A small contrastive audio-text model, trained from scratch: text encoder width 256.
Rows from block 5 of the audio encoder of a small contrastive audio-text model, named by matrix and row number. Rows with one number within an expert belong to one neuron, the router's apart. Each number is 128 + 24 x the weight over its row's rms, rounded and kept within 0 to 255. All counts start at 0. Numbers have three digits each.
Before each expert's rows are labels from the 100 clips, of 14848, where the router gives the expert most weight on average: "strongest on" is what is common among them. Only what is clearly more common there than usual is listed. The data: synthesized solo parts of chorales (CocoChorales). In brackets: how many of the 100.
# router: router (encoder.blocks.5.mlp.router.weight, 4x160, trained with AdamW), inputs 120-159
# up: expert up (encoder.blocks.5.mlp.up, 4x80x160), inputs 120-159
# down: expert down (encoder.blocks.5.mlp.down, 4x160x80, transposed), outputs 120-159

# expert 3
strongest on: note A3 (51); cello (37); clarinet (32)
router.3:150170120109135098104108127178140127099147102085134103105109132138142130115131123118137103084082124084112147097145123098
up.19:135157146081127109121124135066146116125124173119140104137103109109112128108147102139072123114110084146136120083152136082
down.19:118127107131151118149151172113072100138105125114126099135137090155103106147166145157123091151161143115101113116079150125
up.20:153081127094111156122116138114136142165089126112120160115156131134145130129141117125111136091124089170153139108154091099
down.20:116155149105115137125167137096128124131096111101123149128147116148161135122123137104113136120126085109188095130158162141
up.21:160161141080146163137090151123142132129119181128157092103141121107129160152154139170099125133088120118169089130114138092
down.21:132121119089118119142191158116141095116152166154078140163193093150131116128157122152166116126138130120119136104070133106
up.22:158108179114126138153127095129133132109139110134157162089088130116137143146106124136134168135099129178125113151163070091
down.22:091139123118105108092135176120141097139147155123151114183142120086109129179162110100103124140112142128118174116113112086
up.23:122093102109124179052128119159134139156125107139168144105148139104125101126152154120103125140134123160169097111136106147
down.23:151126126124129088076127137117092114131133113115126105148136098147126137136165124166153109155131121087116100118104114139
up.24:142090111087148145146156122103119141140092146150129141121118122141131105108139093128123114151089085166153123079155113086
down.24:119112100060143128088119108125131126106125136134103138118153107065131093119151136132126126110120102132120089079094151129
up.25:122090148086157130147121114111117081107147136163154183164144102102091127107096099110168150155099104179148143162152109089
down.25:151121126086131143125148154153128101131102142090139097168146109086109152118098111117113149119119149130106137106133123121
up.26:151159128114124125118116076106124132111098068140147151170131093106128099095109079109129108074151131154149134112134107133
down.26:126116122083152132151121143105147088122121168119154170192150108079091111124162131135152171150106116092119075159115133091
up.27:105091128102146123159109096105105118095122144130134141112102104110134131115099135150129141144127097157152102104156143105
down.27:102137154110113124100126115182141123148171137142079151121111118156159098128110128120117109152123122142116117143108111171
up.28:111117080115124100154159120170117100136103126108183117144190080137113142137115132136172090154148122134121102159107164141
down.28:110153114157136138113147152133136110133145150079137124127165124163113116106147133142106135139117146098163114131144169144
up.29:156102164106123162094144134113105112096075110119122133090141159148108112132141141155158104113119108153138167143168149116
down.29:101102151136083137147109148107159069129137129108114175118059089114149140170114114117108128165119147149126155120190097094
up.30:124108151112111142146119079066131135120082166130137133111157114138126138136140139124169125103113106148158118126196129085
down.30:108136116166131102181171141136154152122157168153111108095109115167158145126164066117155120116157135151126121110162144097
up.31:123106124132156138153111127130098174084131127154153139095092146120126131072140122107144129129111151153149134096134151083
down.31:121150183145127111088153113130135132151157136130107108098126147160125075160123151108117096097119138108105150173112126138
up.32:118093114123108141165131127121111178128125140152174097100129133130084142136110110129142118147126121155084141108134130106
down.32:120116111112124153142112142134133100155077137104161137112102116160142138126131080086135121106147120134137155058177126097
up.33:136121120120158091141156138127134109112107103084121135157167103122139104163125083137166079123168115102099121136149155129
down.33:148069135118127139123109165122108134109090168093131152149130098164139126110141101154134134135134137131127139127110108135
up.34:114122136132116118176127097150132096160129141128161137094158070128090142133144137107157118140102125126126107170122186128
down.34:124148129099153120178135107092090108129146106108092128151167104151115129117129130162132111110130095102132128128109160174
up.35:143163098153169131183130144180127126112142126086150156156093099106129137129125066160144138106162134121143117084114122122
down.35:132116129169113136140133150151151149102142126127124158105119157151133111104149093112191100100130133170148173126155128113
up.36:159105108074169168130129111168177126119132119131150150133120149126141131125116082129144131128089086176137118134169119095
down.36:126095105104112104136156126111148118134138124118100167133131126137104098158150092167153086114163154137128158105138120140
up.37:125107135121157125114106079109116145112117142104163122098098146083125132101162132123113168149138117153173117134143131118
down.37:120155128074141124126164088141126120108149110117077104134147135152128065103123126133124117077147125159150158118148172124
up.38:106094110105112131153110144136149090124125143122147109153137134090102150134124094115137151143142141132078114160090095090
down.38:126140142138138096156181190137127111137134161129139107146095118093120137147100134089119117151114118112134147119108175109
up.39:125139153134154180153125100171162142092136118121147114124091168130163113113093177067133127131142135148157117142155142129
down.39:143135134132141148139084109094085139108141088183083104142147132138118142087104109161152134134129151107131131138136105108
up.40:114101108099106139169131148141134104140090140123153119161149099109137102126121096122127117152108099168138086075147118088
down.40:126123135082122132148134090138113084128126146147116150130097126090088143136168096106190143176089058150110136139179101138
up.41:089115118132093108178185098163080095122112128120141143097116059142124126114135124144129097163103094136116140135119127113
down.41:161142109094158195138122136127103100136123157070103111127131135148122112082112100146125115099127124125139127113124157121
up.42:101122123121112104131152115122158120195120106092126142122180134078136126131152126140119126128108080116154120122156158112
down.42:096158125148097136112154089120153159116133123166122153101108142105148115131150114089120082113119117119147151076129160151
up.43:127091080078148138165144142140108127150125163120118142161141110078116122104140103133118134154123134135130146132139135101
down.43:109122158139114067124126135136099123207138142109181118154143152138130110158139100113099115145084103156157151134146115118
up.44:117134134136115133194114112169101142166122076099161110116130129126118113065133109106109093135078105156150122130123141091
down.44:118120138141101154160177134126165122112131164122120118124092140136120126164141117112125144135119140121099182133152140109
up.45:126129123129127148124103117179120118098169120115155149095145131157137100124152130157126088114128142155117159147095158090
down.45:118141124114122116117131146146119116143110114129127102115102119142106090081145121114125125136141143136155137110159146121
up.46:155132123099152185169099114144140148115139151134132138156111117135148098095136096135145132088135148151179110110147112094
down.46:129128144155101120120144107093149109138147136175082170106121118150146096155115122104146171139129085124095129150179105111
up.47:144118117103170122143116145170085129101099128114099138108127135154151126120118091140108108102103117145133134075096124109
down.47:085145132114128136112124101094122107143148108120073124142174118140087092101142128183088140085122106091128137147136156118
up.48:135141124090145085110116107139136098125102126107174110141089115147108103132140120135099113118079152153153115089132104134
down.48:118109161132112129091101137184093141135139108129152113105127131130115173126123107130113124130090129121109104110132114154
up.49:137122094075163161139100097115086124119143155105170117125131106097110146109122121127095125159102088177111115100127099110
down.49:166117120148084118102087113116084112116100130135113104100119106133151143106114105167116096163119094104103133098132095068
up.50:116124104101145133146121140127132150131132146095160123103128125133138143103140116119094098116118129147136163105150113074
down.50:168152113082154150112135090124097124134093133143181097167144124087095122102112117154122091109131127137110087148136146165
up.51:098124112130136101146115087125110103110136090171183127116121084114121129121135141123139117173127140139148106158083135119
down.51:098144132100151131123097122117125119142115123064111140132155112163121099128153108158122144103130097078142125170099138111
up.52:134145094093129122136115130098069113116107144168148124144153081112122171097101118143171116150082099157150097124149164076
down.52:180129098119156092124118129090145134135104140116140110115154154155131073105131111116148138148146118166127136111115127125
up.53:086142108119145070134125114151114107144122134162122121160172099144101118114138126092152132119090117095135128109103163139
down.53:135158163122153155153148114102107129107154125160117116148096143104121121108089117119160124124106097077159122167140137121

# expert 0
strongest on: note E4 (48); note C4 (42); clarinet (41); viola (38)
router.0:163146109146140095137120130139121094146124134134136122148118092158123073134172155094141151144078144125095172109142084117
up.19:116164100081171175117116162134103112091113121103165130139127107167092114114121153104110110120102123086122117096126143118
down.19:109089044114116118152140164116110098149108151149101108108127110129109095149154113148131156160165122123141110146145143135
up.20:117153112090142155151104104127160161130120158114155177131114069090121138068134113104081106101160104151150119109141125089
down.20:114104119115111109111129163087096106118123131112148157132145114121148107145103121143123137125199136165121143089111113148
up.21:119138144106150127105127157120150106110075103104140098118116144125126177092153122122099097116109104152150128092133184117
down.21:144146070140153167170133143174108134151118098109146060145116114161122138132126129084107145139167155089113108138137144171
up.22:148144177127131137115150129148117118105139109114091145139092114119173122125138136161109127123097133131160130121127160134
down.22:141132128156140112166086184123122121110112190101147136164126091113075185112123104154123139140119108127116156132122133085
up.23:092096152100128135138145130149119132137136152087149136134120130125148161113152108142093129134123104147165108103109159063
down.23:128134120121112116128150135155149135078127124136115141142099139145145138105167131121132081153121172085195151109130164175
up.24:128124130093149163117128126136091152133112149102154139096139139141106141081195143144139128099097126163184077098113161087
down.24:111111126147141130121166156119092135115151136146118108132144089157130126093147095061201127173033139126107094127125123163
up.25:141128097074166142114135139146133139132132134124169125156118136098120118097154152149126145123100092132162086121124146125
down.25:144128116128113126164140182135134154107135143169126112131112143186136154155121117081129115163095128112099155158155119077
up.26:113152126125115114139095126125144120116078150155180106092089091145122105127110112071123119146116139148115129133155121117
down.26:151153113117180117113146159118124102138123145126131067121099121157151115142127110103095117142150095099110121125182130120
up.27:129113139099139156097135098094156133113130195140160189159134138134164108170111109103132093092150106166114126111131123083
down.27:132132094105150109142103177085123121120177140128117172137132102095155110140099124153122142112173133136122140109142141110
up.28:115110104114160158121078155138119115111119128144164087095103148112144140119142164109129136196073123133167106108141150117
down.28:133117094145066132140149093146160138181132087122162098125102157114146115148107143114145168163148145143130111156162107158
up.29:153144083126126175123123115116136173130132129143145117090124192129099105132104156090117127131128134155106118096171111111
down.29:161147147166118119098172140133085150142108118117152143132135119161110179126114170145141083123127130136135159184136148131
up.30:110122197109154138115139147146151140099126101090114102094113143140095094099125141147128105125098146156142157149124141124
down.30:187153091102139163114149142138118120147135127135118140151148107152180100143121135084120140118141119114099152124141122141
up.31:097075091091161149132113136133139112079108140144178154114154145109106135129125123148144072112118137136147149126104153100
down.31:147084131148125150120142159125117127102107121103134103100128126115087152123123133139162146136135113145098128097115123116
up.32:133079097077152134151106109137115128126106118104147149104129089074132130087122131129128117079122131163180112096129162109
down.32:149108153113097111144099131105105119120131173178151148126095153110157146144112159077106136149106125119086159165119112130
up.33:133121084107147133133141122137168140138115131106133151122138168155106126135120144111103142090113158190162130100122106118
down.33:146116126077109123106090183089113131098141107110111124122120141135150112153165093175136128155150152147107120113130111130
up.34:107156123130138176132121145159136114113152167137154165071111150114132140135193124146112109115131126156117123098129107079
down.34:141119139072120133121137150113114107130079181127166132126109121083120171167090154116066103154145128160164096138138111155
up.35:055122139109065153184136098097152162118153137131097151090123139121124131118107128073131150133112145125146124099161134096
down.35:137134154112137082135118166126110138165113133123079148154143110112101120086120114144166098119126099106141133144098121113
up.36:101125094106148116118124092088112127141121115101131131119136101146201109099126158133152178137139145143170076109103109117
down.36:124125108119151131144113152149113169140150076133115099121080130129143115111133161118147099174150137133163102110156156128
up.37:111104162177129122162159058168132119135125110106107107104114094149117139132125124126157143147126123145135169126169095138
down.37:124104161097116116099154113131128096158126150129131121130157192147146169131130160094111124160076104144111152138138105128
up.38:126170114130185140158102130143125134158124104120157080128140098103114127055109066113122151061128112113089137111121120087
down.38:109150139150126141133095140109101091166133100113069107126127089140111074135153159131134091167116159112124112114113105117
up.39:097141118100191160140110103165131124085095147092165119116152142101064147089180149135185090140100113091142122125142170123
down.39:155115152112090094131130126099144096139095114126123068108118138105096122146148145094133135126093102139111126184174153121
up.40:096111121126160093113121138106099115103136075074141117096110133153128158136115113150108128156136086155135149121128128115
down.40:098139174114110102091151106130131138131076093108114165136127182122101139114124108129094137075140127144148179132111119144
up.41:099155138112167109136132112133137135106148097120099133167111115107125140115095075119099137139130078085112160129141130131
down.41:097157123153129139107166116121118085142158113104097109106134117160116147137154136116121130115150139110153151133110145131
up.42:169090091116166100122116127115137107115128133126133114129150143118156097167134181153163149114127115149112091126105136101
down.42:108107105119138159126148172175114106103141120083105128098124135134161118131114113142157133117131166146120087080107160103
up.43:128095083067169133143139142120154120126072137125172145144142113113145150127127121134129117115117110169132089108160147132
down.43:167135090118127108148097119112118106143125120141078075125125116132153114135143083137151155155153128126097127070132121103
up.44:095126111096160175132103139109143147131112100087172089121112167129093119121122101137097143112143122161085144104171086124
down.44:093173133146122108135089109072144115126115082155106114112149109104112118113122150111088103138126114088143125161156130095
up.45:128064102075188080131133138139129111112066125114192142121158085123130095164122145130180102131145112152125099134141147102
down.45:152110123113147186089140100125155107160116155104114157103148140121122148128098133170111171072173119116107155129140103094
up.46:135159122078112126158117098072140130117088139128135147127145121142148157111121114112109106112131150155151163105117127100
down.46:158054136108113136085170158137103153131149169153159150192156108121141108105151143137162074144121089119120130092082129136
up.47:114136126122114135181191113097154108136108125124108100130093106152145105098077091116084141124131120142125145091164107155
down.47:134178123131149118129107125098129119148089125146089074158156130117113122127141133113126099119143098131104148125134100155
up.48:084109147123169097089117103147154114173117112096147102149101148083170132121140117089119110183106064153130125081118139156
down.48:126120154109105146152147097132150116116116134127125176107100147123135147128109156110144156130106127133166132119132153159
up.49:126129108092163121154117113157114128089153082117153121103155110134149119122116188116160176116131100146125121114153139114
down.49:131093106163126151098159183155130134202148141107139144129138097150138086146131160118131130141126151164117145141156102131
up.50:131112094107158155140137113122116095123070117100139159095148115142122112140145127142178138142127127148141110110167167142
down.50:152138163140131165128126108120133092140093119118127140072108164123121159154125134125137138084129150102153142123132112105
up.51:146136126117167122143144090103140118132134113108146142112172106127123121131112136131167125121120093152144109111135125124
down.51:128128134093150168126152113134120091118124139096116149117149145140121059123128099161097122065141122120101123099097145111
up.52:114160153120106079111117148124187136115139133119101128137142137141158088106165099138082084132118110174118127095128120132
down.52:141142148147107160117141156141116118117136162106131173107118134127114127121106117140123115114110113107177155160154104111
up.53:097114191127142088169126131099106137113122117135138150097163085148143147098160134173144088138108115117146130159145159095
down.53:135143107148142086112124156106105130148116143121133120137149119113128142143176167149169113131096118114148086177140164133

# expert 1
strongest on: violin (100); note G5 (55); note F#5 (31); note A4 (29)
router.1:130093134116134160142128133150105147183132149140116119183130174146127082095170160144129098143094167139151127110144094150
up.19:149169127139120073172130133092129137096124117111114082093136109150090132103135112136135121097125139107172138107169180100
down.19:133144139143118122160153129087138124176163159152110105184151112103145076143133136120092143102123082082102135095112126113
up.20:161085154105135128206167141113134129132110194131105154149114105150133140129117107125166108112121128100141158115125146124
down.20:111151147135125118151163140128109104129154115112127164145140082151154141147105136136138118084152126119150148133103163170
up.21:114115132096134092163152117120144099113081088126133139128124086123157162142140099101142133099129142139146134099134147119
down.21:099169112133145171123081082126123108091174122164161119096100130112136125092085158100117133099108139131143113120138151117
up.22:128120083085123097160131143111137141134094091106114157109108109058111083115135113130151136133111135125183129075168155118
down.22:133152129149160130144135113085132126120155129130116088140152143157097119120173161153112151090113135064121132143107132140
up.23:178179127083158090131121093104141101119093122102138110119119114128121096113100110114145137093140141132152137087162141130
down.23:095172106137112127148116118130148101144135099109094156108098117144137114139126124085109132152146148089169140127128146119
up.24:127125117086137111121118089116132099107140094140107121142152124102112139097137140128184107160125156130128091157111171162
down.24:097109102135121140145168117167157150133137141110099148124114166065102158118126122126114162134156161174141119156147153166
up.25:123103153141129110160118134142126125105118164135088132130119086151127144115124071141138100090092091120120132135146124097
down.25:110127149114125105149170126098074105137131147142167086078112080131105114148135141150112116124092106120097112129111123163
up.26:133142094154128116170115065162153141163120114132121104136135162142090105106165142123126147142105143125109108107119104152
down.26:133135075149144173133123120102120136170088141122106157156130121137119118113171111110138142120140144068108107106130139124
up.27:134135126117148117104154130111137111149081146090164129094133091108131142162143131127144107119128135149155150108133146118
down.27:144119101168095127127108155155151151116152127170146139112092163128145138119161108134123146139153115141137139129127099106
up.28:152161156121164107112131107100138126100138160169125136149126099116130165147079075129148101095101122121149113127154129127
down.28:100109122113108108124145117113144107096159169144093142112155122163156094132109108123110112143098123139127120121172102154
up.29:112108092089124121129144124111149142131105131119140071095139132126096113157139122090140108130131105181095108128134111078
down.29:129144124117125130099127096116124096110153093121103144109169128103120122124166147140119142135134122128141124145088135116
up.30:146155100093119077106131159114146130102120134141167143127099103116149136161114125117145126121110104144129136069134109100
down.30:097089147134122161132085066143156139176148124147137208120131150113152132095149128135110126124107146173121151106091107109
up.31:106151124128136161156060086106086163107080145127159108129116114108122156086147092130115149105107097130155128121136103116
down.31:123129136159150163147092110122116133147074157162107129117168128138101174127125107123125144100139127138112122117125083107
up.32:079073126124120139135156115150148171175106125155137174148130159139140108160125124133119161104126139156102142160113101113
down.32:105112166158089133091115123139126176139145106125187115114130160104155090153160166103093114132115155158156129170105092138
up.33:085102079095136127139132108125143163103120110146149087109161114075155103149102144103164140135112143149113095150111141127
down.33:134126112124163084085166097176159110117142143151129119137153144120210152132113078090153102132167106146126085141136130136
up.34:109109123135128147117142147148108140114108117121155146126118109127115189113157153133150123157113116131126128144118159125
down.34:134134094090168125098152117094140136142167160114105147165156118114135107166118124151171151134138118102118114149123175165
up.35:128112189117120107146144101152130117143084067101146129122101129105130130096102174083133158144104112126146103122157173151
down.35:164118160124106127141136111155145116154135111100141144106100148107101122124135132115178174120106115121143153138148151097
up.36:131134111113149157159110083140127171127111124101113156149087173118098128081167139123110133123146132116153125143153139132
down.36:127143087187139127162093138162137140129112128106063120171121125137127125075183115111152147149146139054122117129140146136
up.37:140090153133117174131073154159129169142159092157145117109122173131104122135144101122184148120140140117117141160123101111
down.37:180121145143129103116130118130128131089127131141165104121107092140161114161106102120141124153113105132119143134147099097
up.38:130162156140142143111141135142143131094091103093138130106132101139123176135118097120129094082138131126200139107156165080
down.38:151099176085104143071135147174132169098125118122132147114133115080141140146180158161163118121114117113111115147109143115
up.39:103113111112177112136182092106134101124105143106146158137111097067136127128122157105167070120126106138153147131128183106
down.39:119136164165123150130146104109111141145136153141180137114118144124152176131116115076100142106133112120146111127129114107
up.40:128078159110109118129180115120151138170113098117140167160165133097142112132124174164151123144110099125157118152109148138
down.40:134093137113098126132109154146153172126181154131182143145064152131137133149112188103131153132138142148141136136143111115
up.41:125107139094110127145078118146131148112118143160127138115126153113120177122128116138145134169103141166140121109118124113
down.41:097126124120143104143101129146112099126095113105116079121114128151106162140142154154087116136133115115135184125112143153
up.42:121118102108139137162121129140144159151115126119139088143104168098099152122144084121124119097141154124127159116121159110
down.42:157163103133160147159104144080076119106113115066130107138188099186102142148114153158117101065126168125111138111085147132
up.43:134157081137197142128113153143105100128106104096117101108120070133139119143122112154106105107134133133145116042107116122
down.43:120144102121153146156100163082105076114160116120085110123124098148094090149123146134125119154106091109108169135158155137
up.44:122174139128142192161052122119105095114117107157138088128086105127124150113139158115121141168066132111118156143139111077
down.44:101125162162117131144144103110121161127132208132142141107107151136078085105162107105122109117106141145122159150128105105
up.45:141167138124159103131134120122161137095159148095144194126093143083151149134114130160120122111154130152165137120099132103
down.45:128137105130125156139169125135117112129129118119088124087128129121143157120095109127095120119143129148123127132154130141
up.46:093118132110121123134109126136136146130130121186127123151082108086133158095143122095138150184055120105132136118115119146
down.46:090139111130130132159147146091087096158110169124093141113154123146117129167146132121133116102117173129106165145127101119
up.47:127136130132116110161134097111141177101161099167094143129167145113111125102110130097138165145129184098104102163141154143
down.47:107118122098119093125144120135164108101182125142094153121155153143166111172129130149142118143161132173140141144152137121
up.48:155106086124151147144104136123131124099118184096146155109102105091149109124114092145127146140180089117122140108124131095
down.48:172099114108124098130155123105116102116118156144104107117104082134138177162101097130141131153133117113104165142144114137
up.49:122130110095161121098123094086062133119117136157124096130177110125113156110119151137138110151088134116122111120127129142
down.49:111121121122136084091131113118096141124099120173080103123169131137103135095127091131164098137109155193111130123122091186
up.50:145123133098166131154118136143064110100116131129164112128118077144144139153086149155138117102123116146123130086121136138
down.50:155131089123156136112113164120159114096135109118134143113138092125139108115131099138178118151169107127131115102146169136
up.51:084152108091133117103098128143138110136109090132155119126119114117156112106120113159096141181142128175142126101116105117
down.51:160133144120132122090130182142126132110151140133125111091087131087161129131058124119111130143177092153137158146147129096
up.52:132146154135127153082095160177121104128122125134125090121092093116180137111140157141104119163081128132080131108116099132
down.52:166145151153157123100104129135088135114084127133136117120122121152138107126120159126130058085130120116151140106136124165
up.53:150070131114175112123144127127147141145136154136178149137133129078146134149106113071146111104153137138112109126099118122
down.53:142099134120160142127141149140141123141137161147098143162150109141132132128123172119158146150170109092109084109121099192

# expert 2
strongest on: clarinet (96); note D4 (92); note E4 (57); note F4 (50)
router.2:144169121097143145114100143123158120118124121136104126150131142116178126122152129119112122114121096089152129112127083123
up.19:139131122105158154143134118126111139113082096090143124106134120106109147108115102124140132089099137152156126092136150104
down.19:150112066081114166113137156111166139112168116101139176113100150088105115116147131161152161111147144115143084149175154110
up.20:091139138117119128141124103161140148146099140148146115152126122106114144097105096106109131120131095136096153102173117138
down.20:087144090167151111153151155092158155160188141122143087131118166119138126138123117133081169168133101105108101135165120107
up.21:138118120113181142162158116148104147089100146110165154139123128121128124126119097112163082120106136139114129075104132101
down.21:119113132114102125110153146157122175108131144099121102085129145140108141140153101145108124105143136150155135105128108163
up.22:116117132095166149134131157184122131129118129116160121120107121116111108128138164122163115124118143134134109115128148110
down.22:137136113126131146047124135146107114134159144129128153131169105110141124135167117094131090075129149152122106120154143129
up.23:141117154102121135142109094079096122086075107128170121153119108122127128133132113098157112108119159160142128110167156096
down.23:131125114102096116114115103099145102148143159180114165127138129094167100129145130123124133160088100152102118098146136153
up.24:144127131103147156139114142170102144127141115103153157134103151137082130127143143118124096114091116147130150122144148077
down.24:144115097131136135091103154127106147119142172152166116138182142131135114149181108136186092150095133108150111136098113122
up.25:153124099135109150156088159104101123100115137156136094073093092153149139136090126124158097133134159160149105106148132116
down.25:140142130147114151136115108055128128107084136142136126145122146100113112110168133140117099133105126104140148130174131108
up.26:107129113133144157165156119115120135144106106112147185102119150140100128098150151140165153086102100174179137098120139096
down.26:159171109138128148158094140112129129103111137169082075122148166184101105133107076147166138097175142148109138120184102104
up.27:106090138094150169133115142177117144118128114096154117130126095131116155100096091163132119173105134164133132123106129123
down.27:066104148127119080114153154107176132164121135173096130150134123118119089129116099124186133140099116122108115119134120169
up.28:145122124098133142149140126118111112116102114085156135141145110115074151108116137113124133118133081157155152091113165113
down.28:163137143157124109100098108109144126139109146121160147156173097191135082145154092124111121088111092105136154063166125127
up.29:142125132113129127178133101145111139114089099139186101112101120123106154150117113113180119127125115146133151108174153145
down.29:134111140083139095137178107133115140113127174162100125116126096110118122107138130155141179155156104102151104108101136127
up.30:087077118122140128131074107133129140135093136106183135121127096113089161077115097136138149178129107140140136087151116127
down.30:103082109121149070121158147137161143133148160118081120160167123127125163138123127150149178151144138106171116154102132170
up.31:178123137139182157143141092154071147143127139126139098093068152144134151127102135112122127098127095156115120115105125128
down.31:120135120098139110142132094133163115141116178135133142113129148119125125113103148135144145101153073120124101153151113119
up.32:109164142090174131146153113148094183121130111123150103103131116123131099132131180100128122057124083130153124099121124125
down.32:156137127146110105146135097083129152123106136122113137120157134140121137099102108149128121115145085158183094157117112099
up.33:118111124120155103152151098128113129116103182094125148123149078120138104109154151143120149120093086171145113132133138090
down.33:131106096181085145103093098144158190142130120121191118121090121101141173134135143111123183147114164154152143130125112101
up.34:100115110099188107133152123131134121112094159136171128159149116123138133130124091167100110130151096161096125104115100104
down.34:118123094125136112140139149155127142126083146116140088140115132114112173145146085120137123126131181120096116136172106148
up.35:125112162128133147150120108140143133116132109123159159114145142097116122095177136109130110117106127166133139106113136090
down.35:148125178113125116123107101132146144138099106182096101138121140105148123114128142097134148092102137130135142106155070138
up.36:088095112095154140140143074147110148126121112114162161121082143081125165100105169115147131150120123153158120110109143112
down.36:106127149144148154106142146106138096111160182125132104098104200106155137172095153121122128134148097151088085136138102114
up.37:125146166136115165168087161170111133096081141081135157092117129166126119122114146125126075113111118124130159079135143125
down.37:098160069160117089169133129141150190169147131106135097148143151075127120115176119147112133164159133104155141149096131128
up.38:119138089122182185162074119119093161104159119094122122163145129135095125081130170175098137139100137152130120124088154129
down.38:099117117115101126134146144128115139139117108104151126107092134099126152155141111102122143104148162123128151100130166109
up.39:099119154098177151180110141175093115108117122116139151132121124139128160121132093163113111120099140146156127112154163091
down.39:101124135150087114140131127099104161144109107147130103115125124088078106163156181133124097126129123150090128147090116147
up.40:138147090118154146149131128110108129133121121105176114111152106129110155107128087105117119133135083135116081114166162109
down.40:129125108108126132119066120144123114110143078100123136090117124135125157129097138128109120079166164159114140087141136155
up.41:133162107087157094148143115129115106142158105163131116085119175130109137153129159113138088101130111137157152142147131104
down.41:114156106110121113201150124083116102099078148113108079092126131141128109128116128149124085129180085117126118146127138108
up.42:062081176132136112147153113165117169143121113123141152140139128119113131085098082131177171134110116149144107098117151121
down.42:140137127138088142133092138130146143101197125139132157109115141143134104131093117125105138140157131120109167117148122101
up.43:133143137122160111152156116124135153112150119087144131146136119145065130107142144142094114080121109125171164114137174118
down.43:121130097137158148132094189119115129126100124115074113139159134145113119129146152151159099127122142125163122080126166117
up.44:108117131123098134127123095102149133127117105118132144132132147131096081110087155114133122131094098149131136100175173106
down.44:119122129144149145139121131146151077115107149115106138124154128145118100125129151114130108116160112115106092191095125092
up.45:125128132119171162139123102142125164140133112152136127088160131167137118101139154129110145147121062146137124070124123091
down.45:121140090141152138132126080147131133155121111161130157104118160134113139102134077120153114136132126155139079123154110158
up.46:124140057128174145148107125112118110119084169123111109120127156145099132109134094139135125122119153153101131134143104114
down.46:140139123130151139128130110115101082122149140122142085141133187140115139132154148122087120126099130144056130138130111108
up.47:140143161151164171163121128141066132111077115094162131104136101127101124122122125119159088108088108124169119119130163113
down.47:145102101109112125141149162105183119106122125108109164145127143140151120150125126136151119157158156191117143084177149120
up.48:131142147135107135188154108111148167126099131126136191111135123099108127105144119146114135083128095106178146140120165084
down.48:109111138114103128148134146088156096134122140136137145119102126058124113142124117114096155148105104116134134136196118105
up.49:124151096097158088147117083135107102105088156171161114064114149111122099128120189099118100099132107139182122136146143105
down.49:141121145119139163153119111120111118115164170126128112130119133145137090113161125094134080143107135112105141172164141093
up.50:168117132101117117117139109103143166155148163148128140115104115124103105116087133138102186104149124158124149090115132118
down.50:136140126129087158100112107090146127110100133089143137131145143122179130159169108135084128124122107108123152131145141093
up.51:177176131127182117117145126132068117124071096123137090144131099153142110119128129126112075077118119121138158082135140164
down.51:122145161098145110144047127106089094095129102090119112124126085172132108150108114129108125123111148125149118099113153129
up.52:068123166122135095158129110123143085116114104119178143150147082133116136119085088136158153169110101107158099100094167128
down.52:157136110137114085096087144149152150115132122161140113174115117123188107093092100103120153139148130137144152145146134122
up.53:168116137121155159143167089121098128117104117107124131083141082149118119084064129127137157156124120132172103086158140147
down.53:141132114127120154097109113142124147116153132127120132158164088159123064096151103119131153096085165130111118100102127138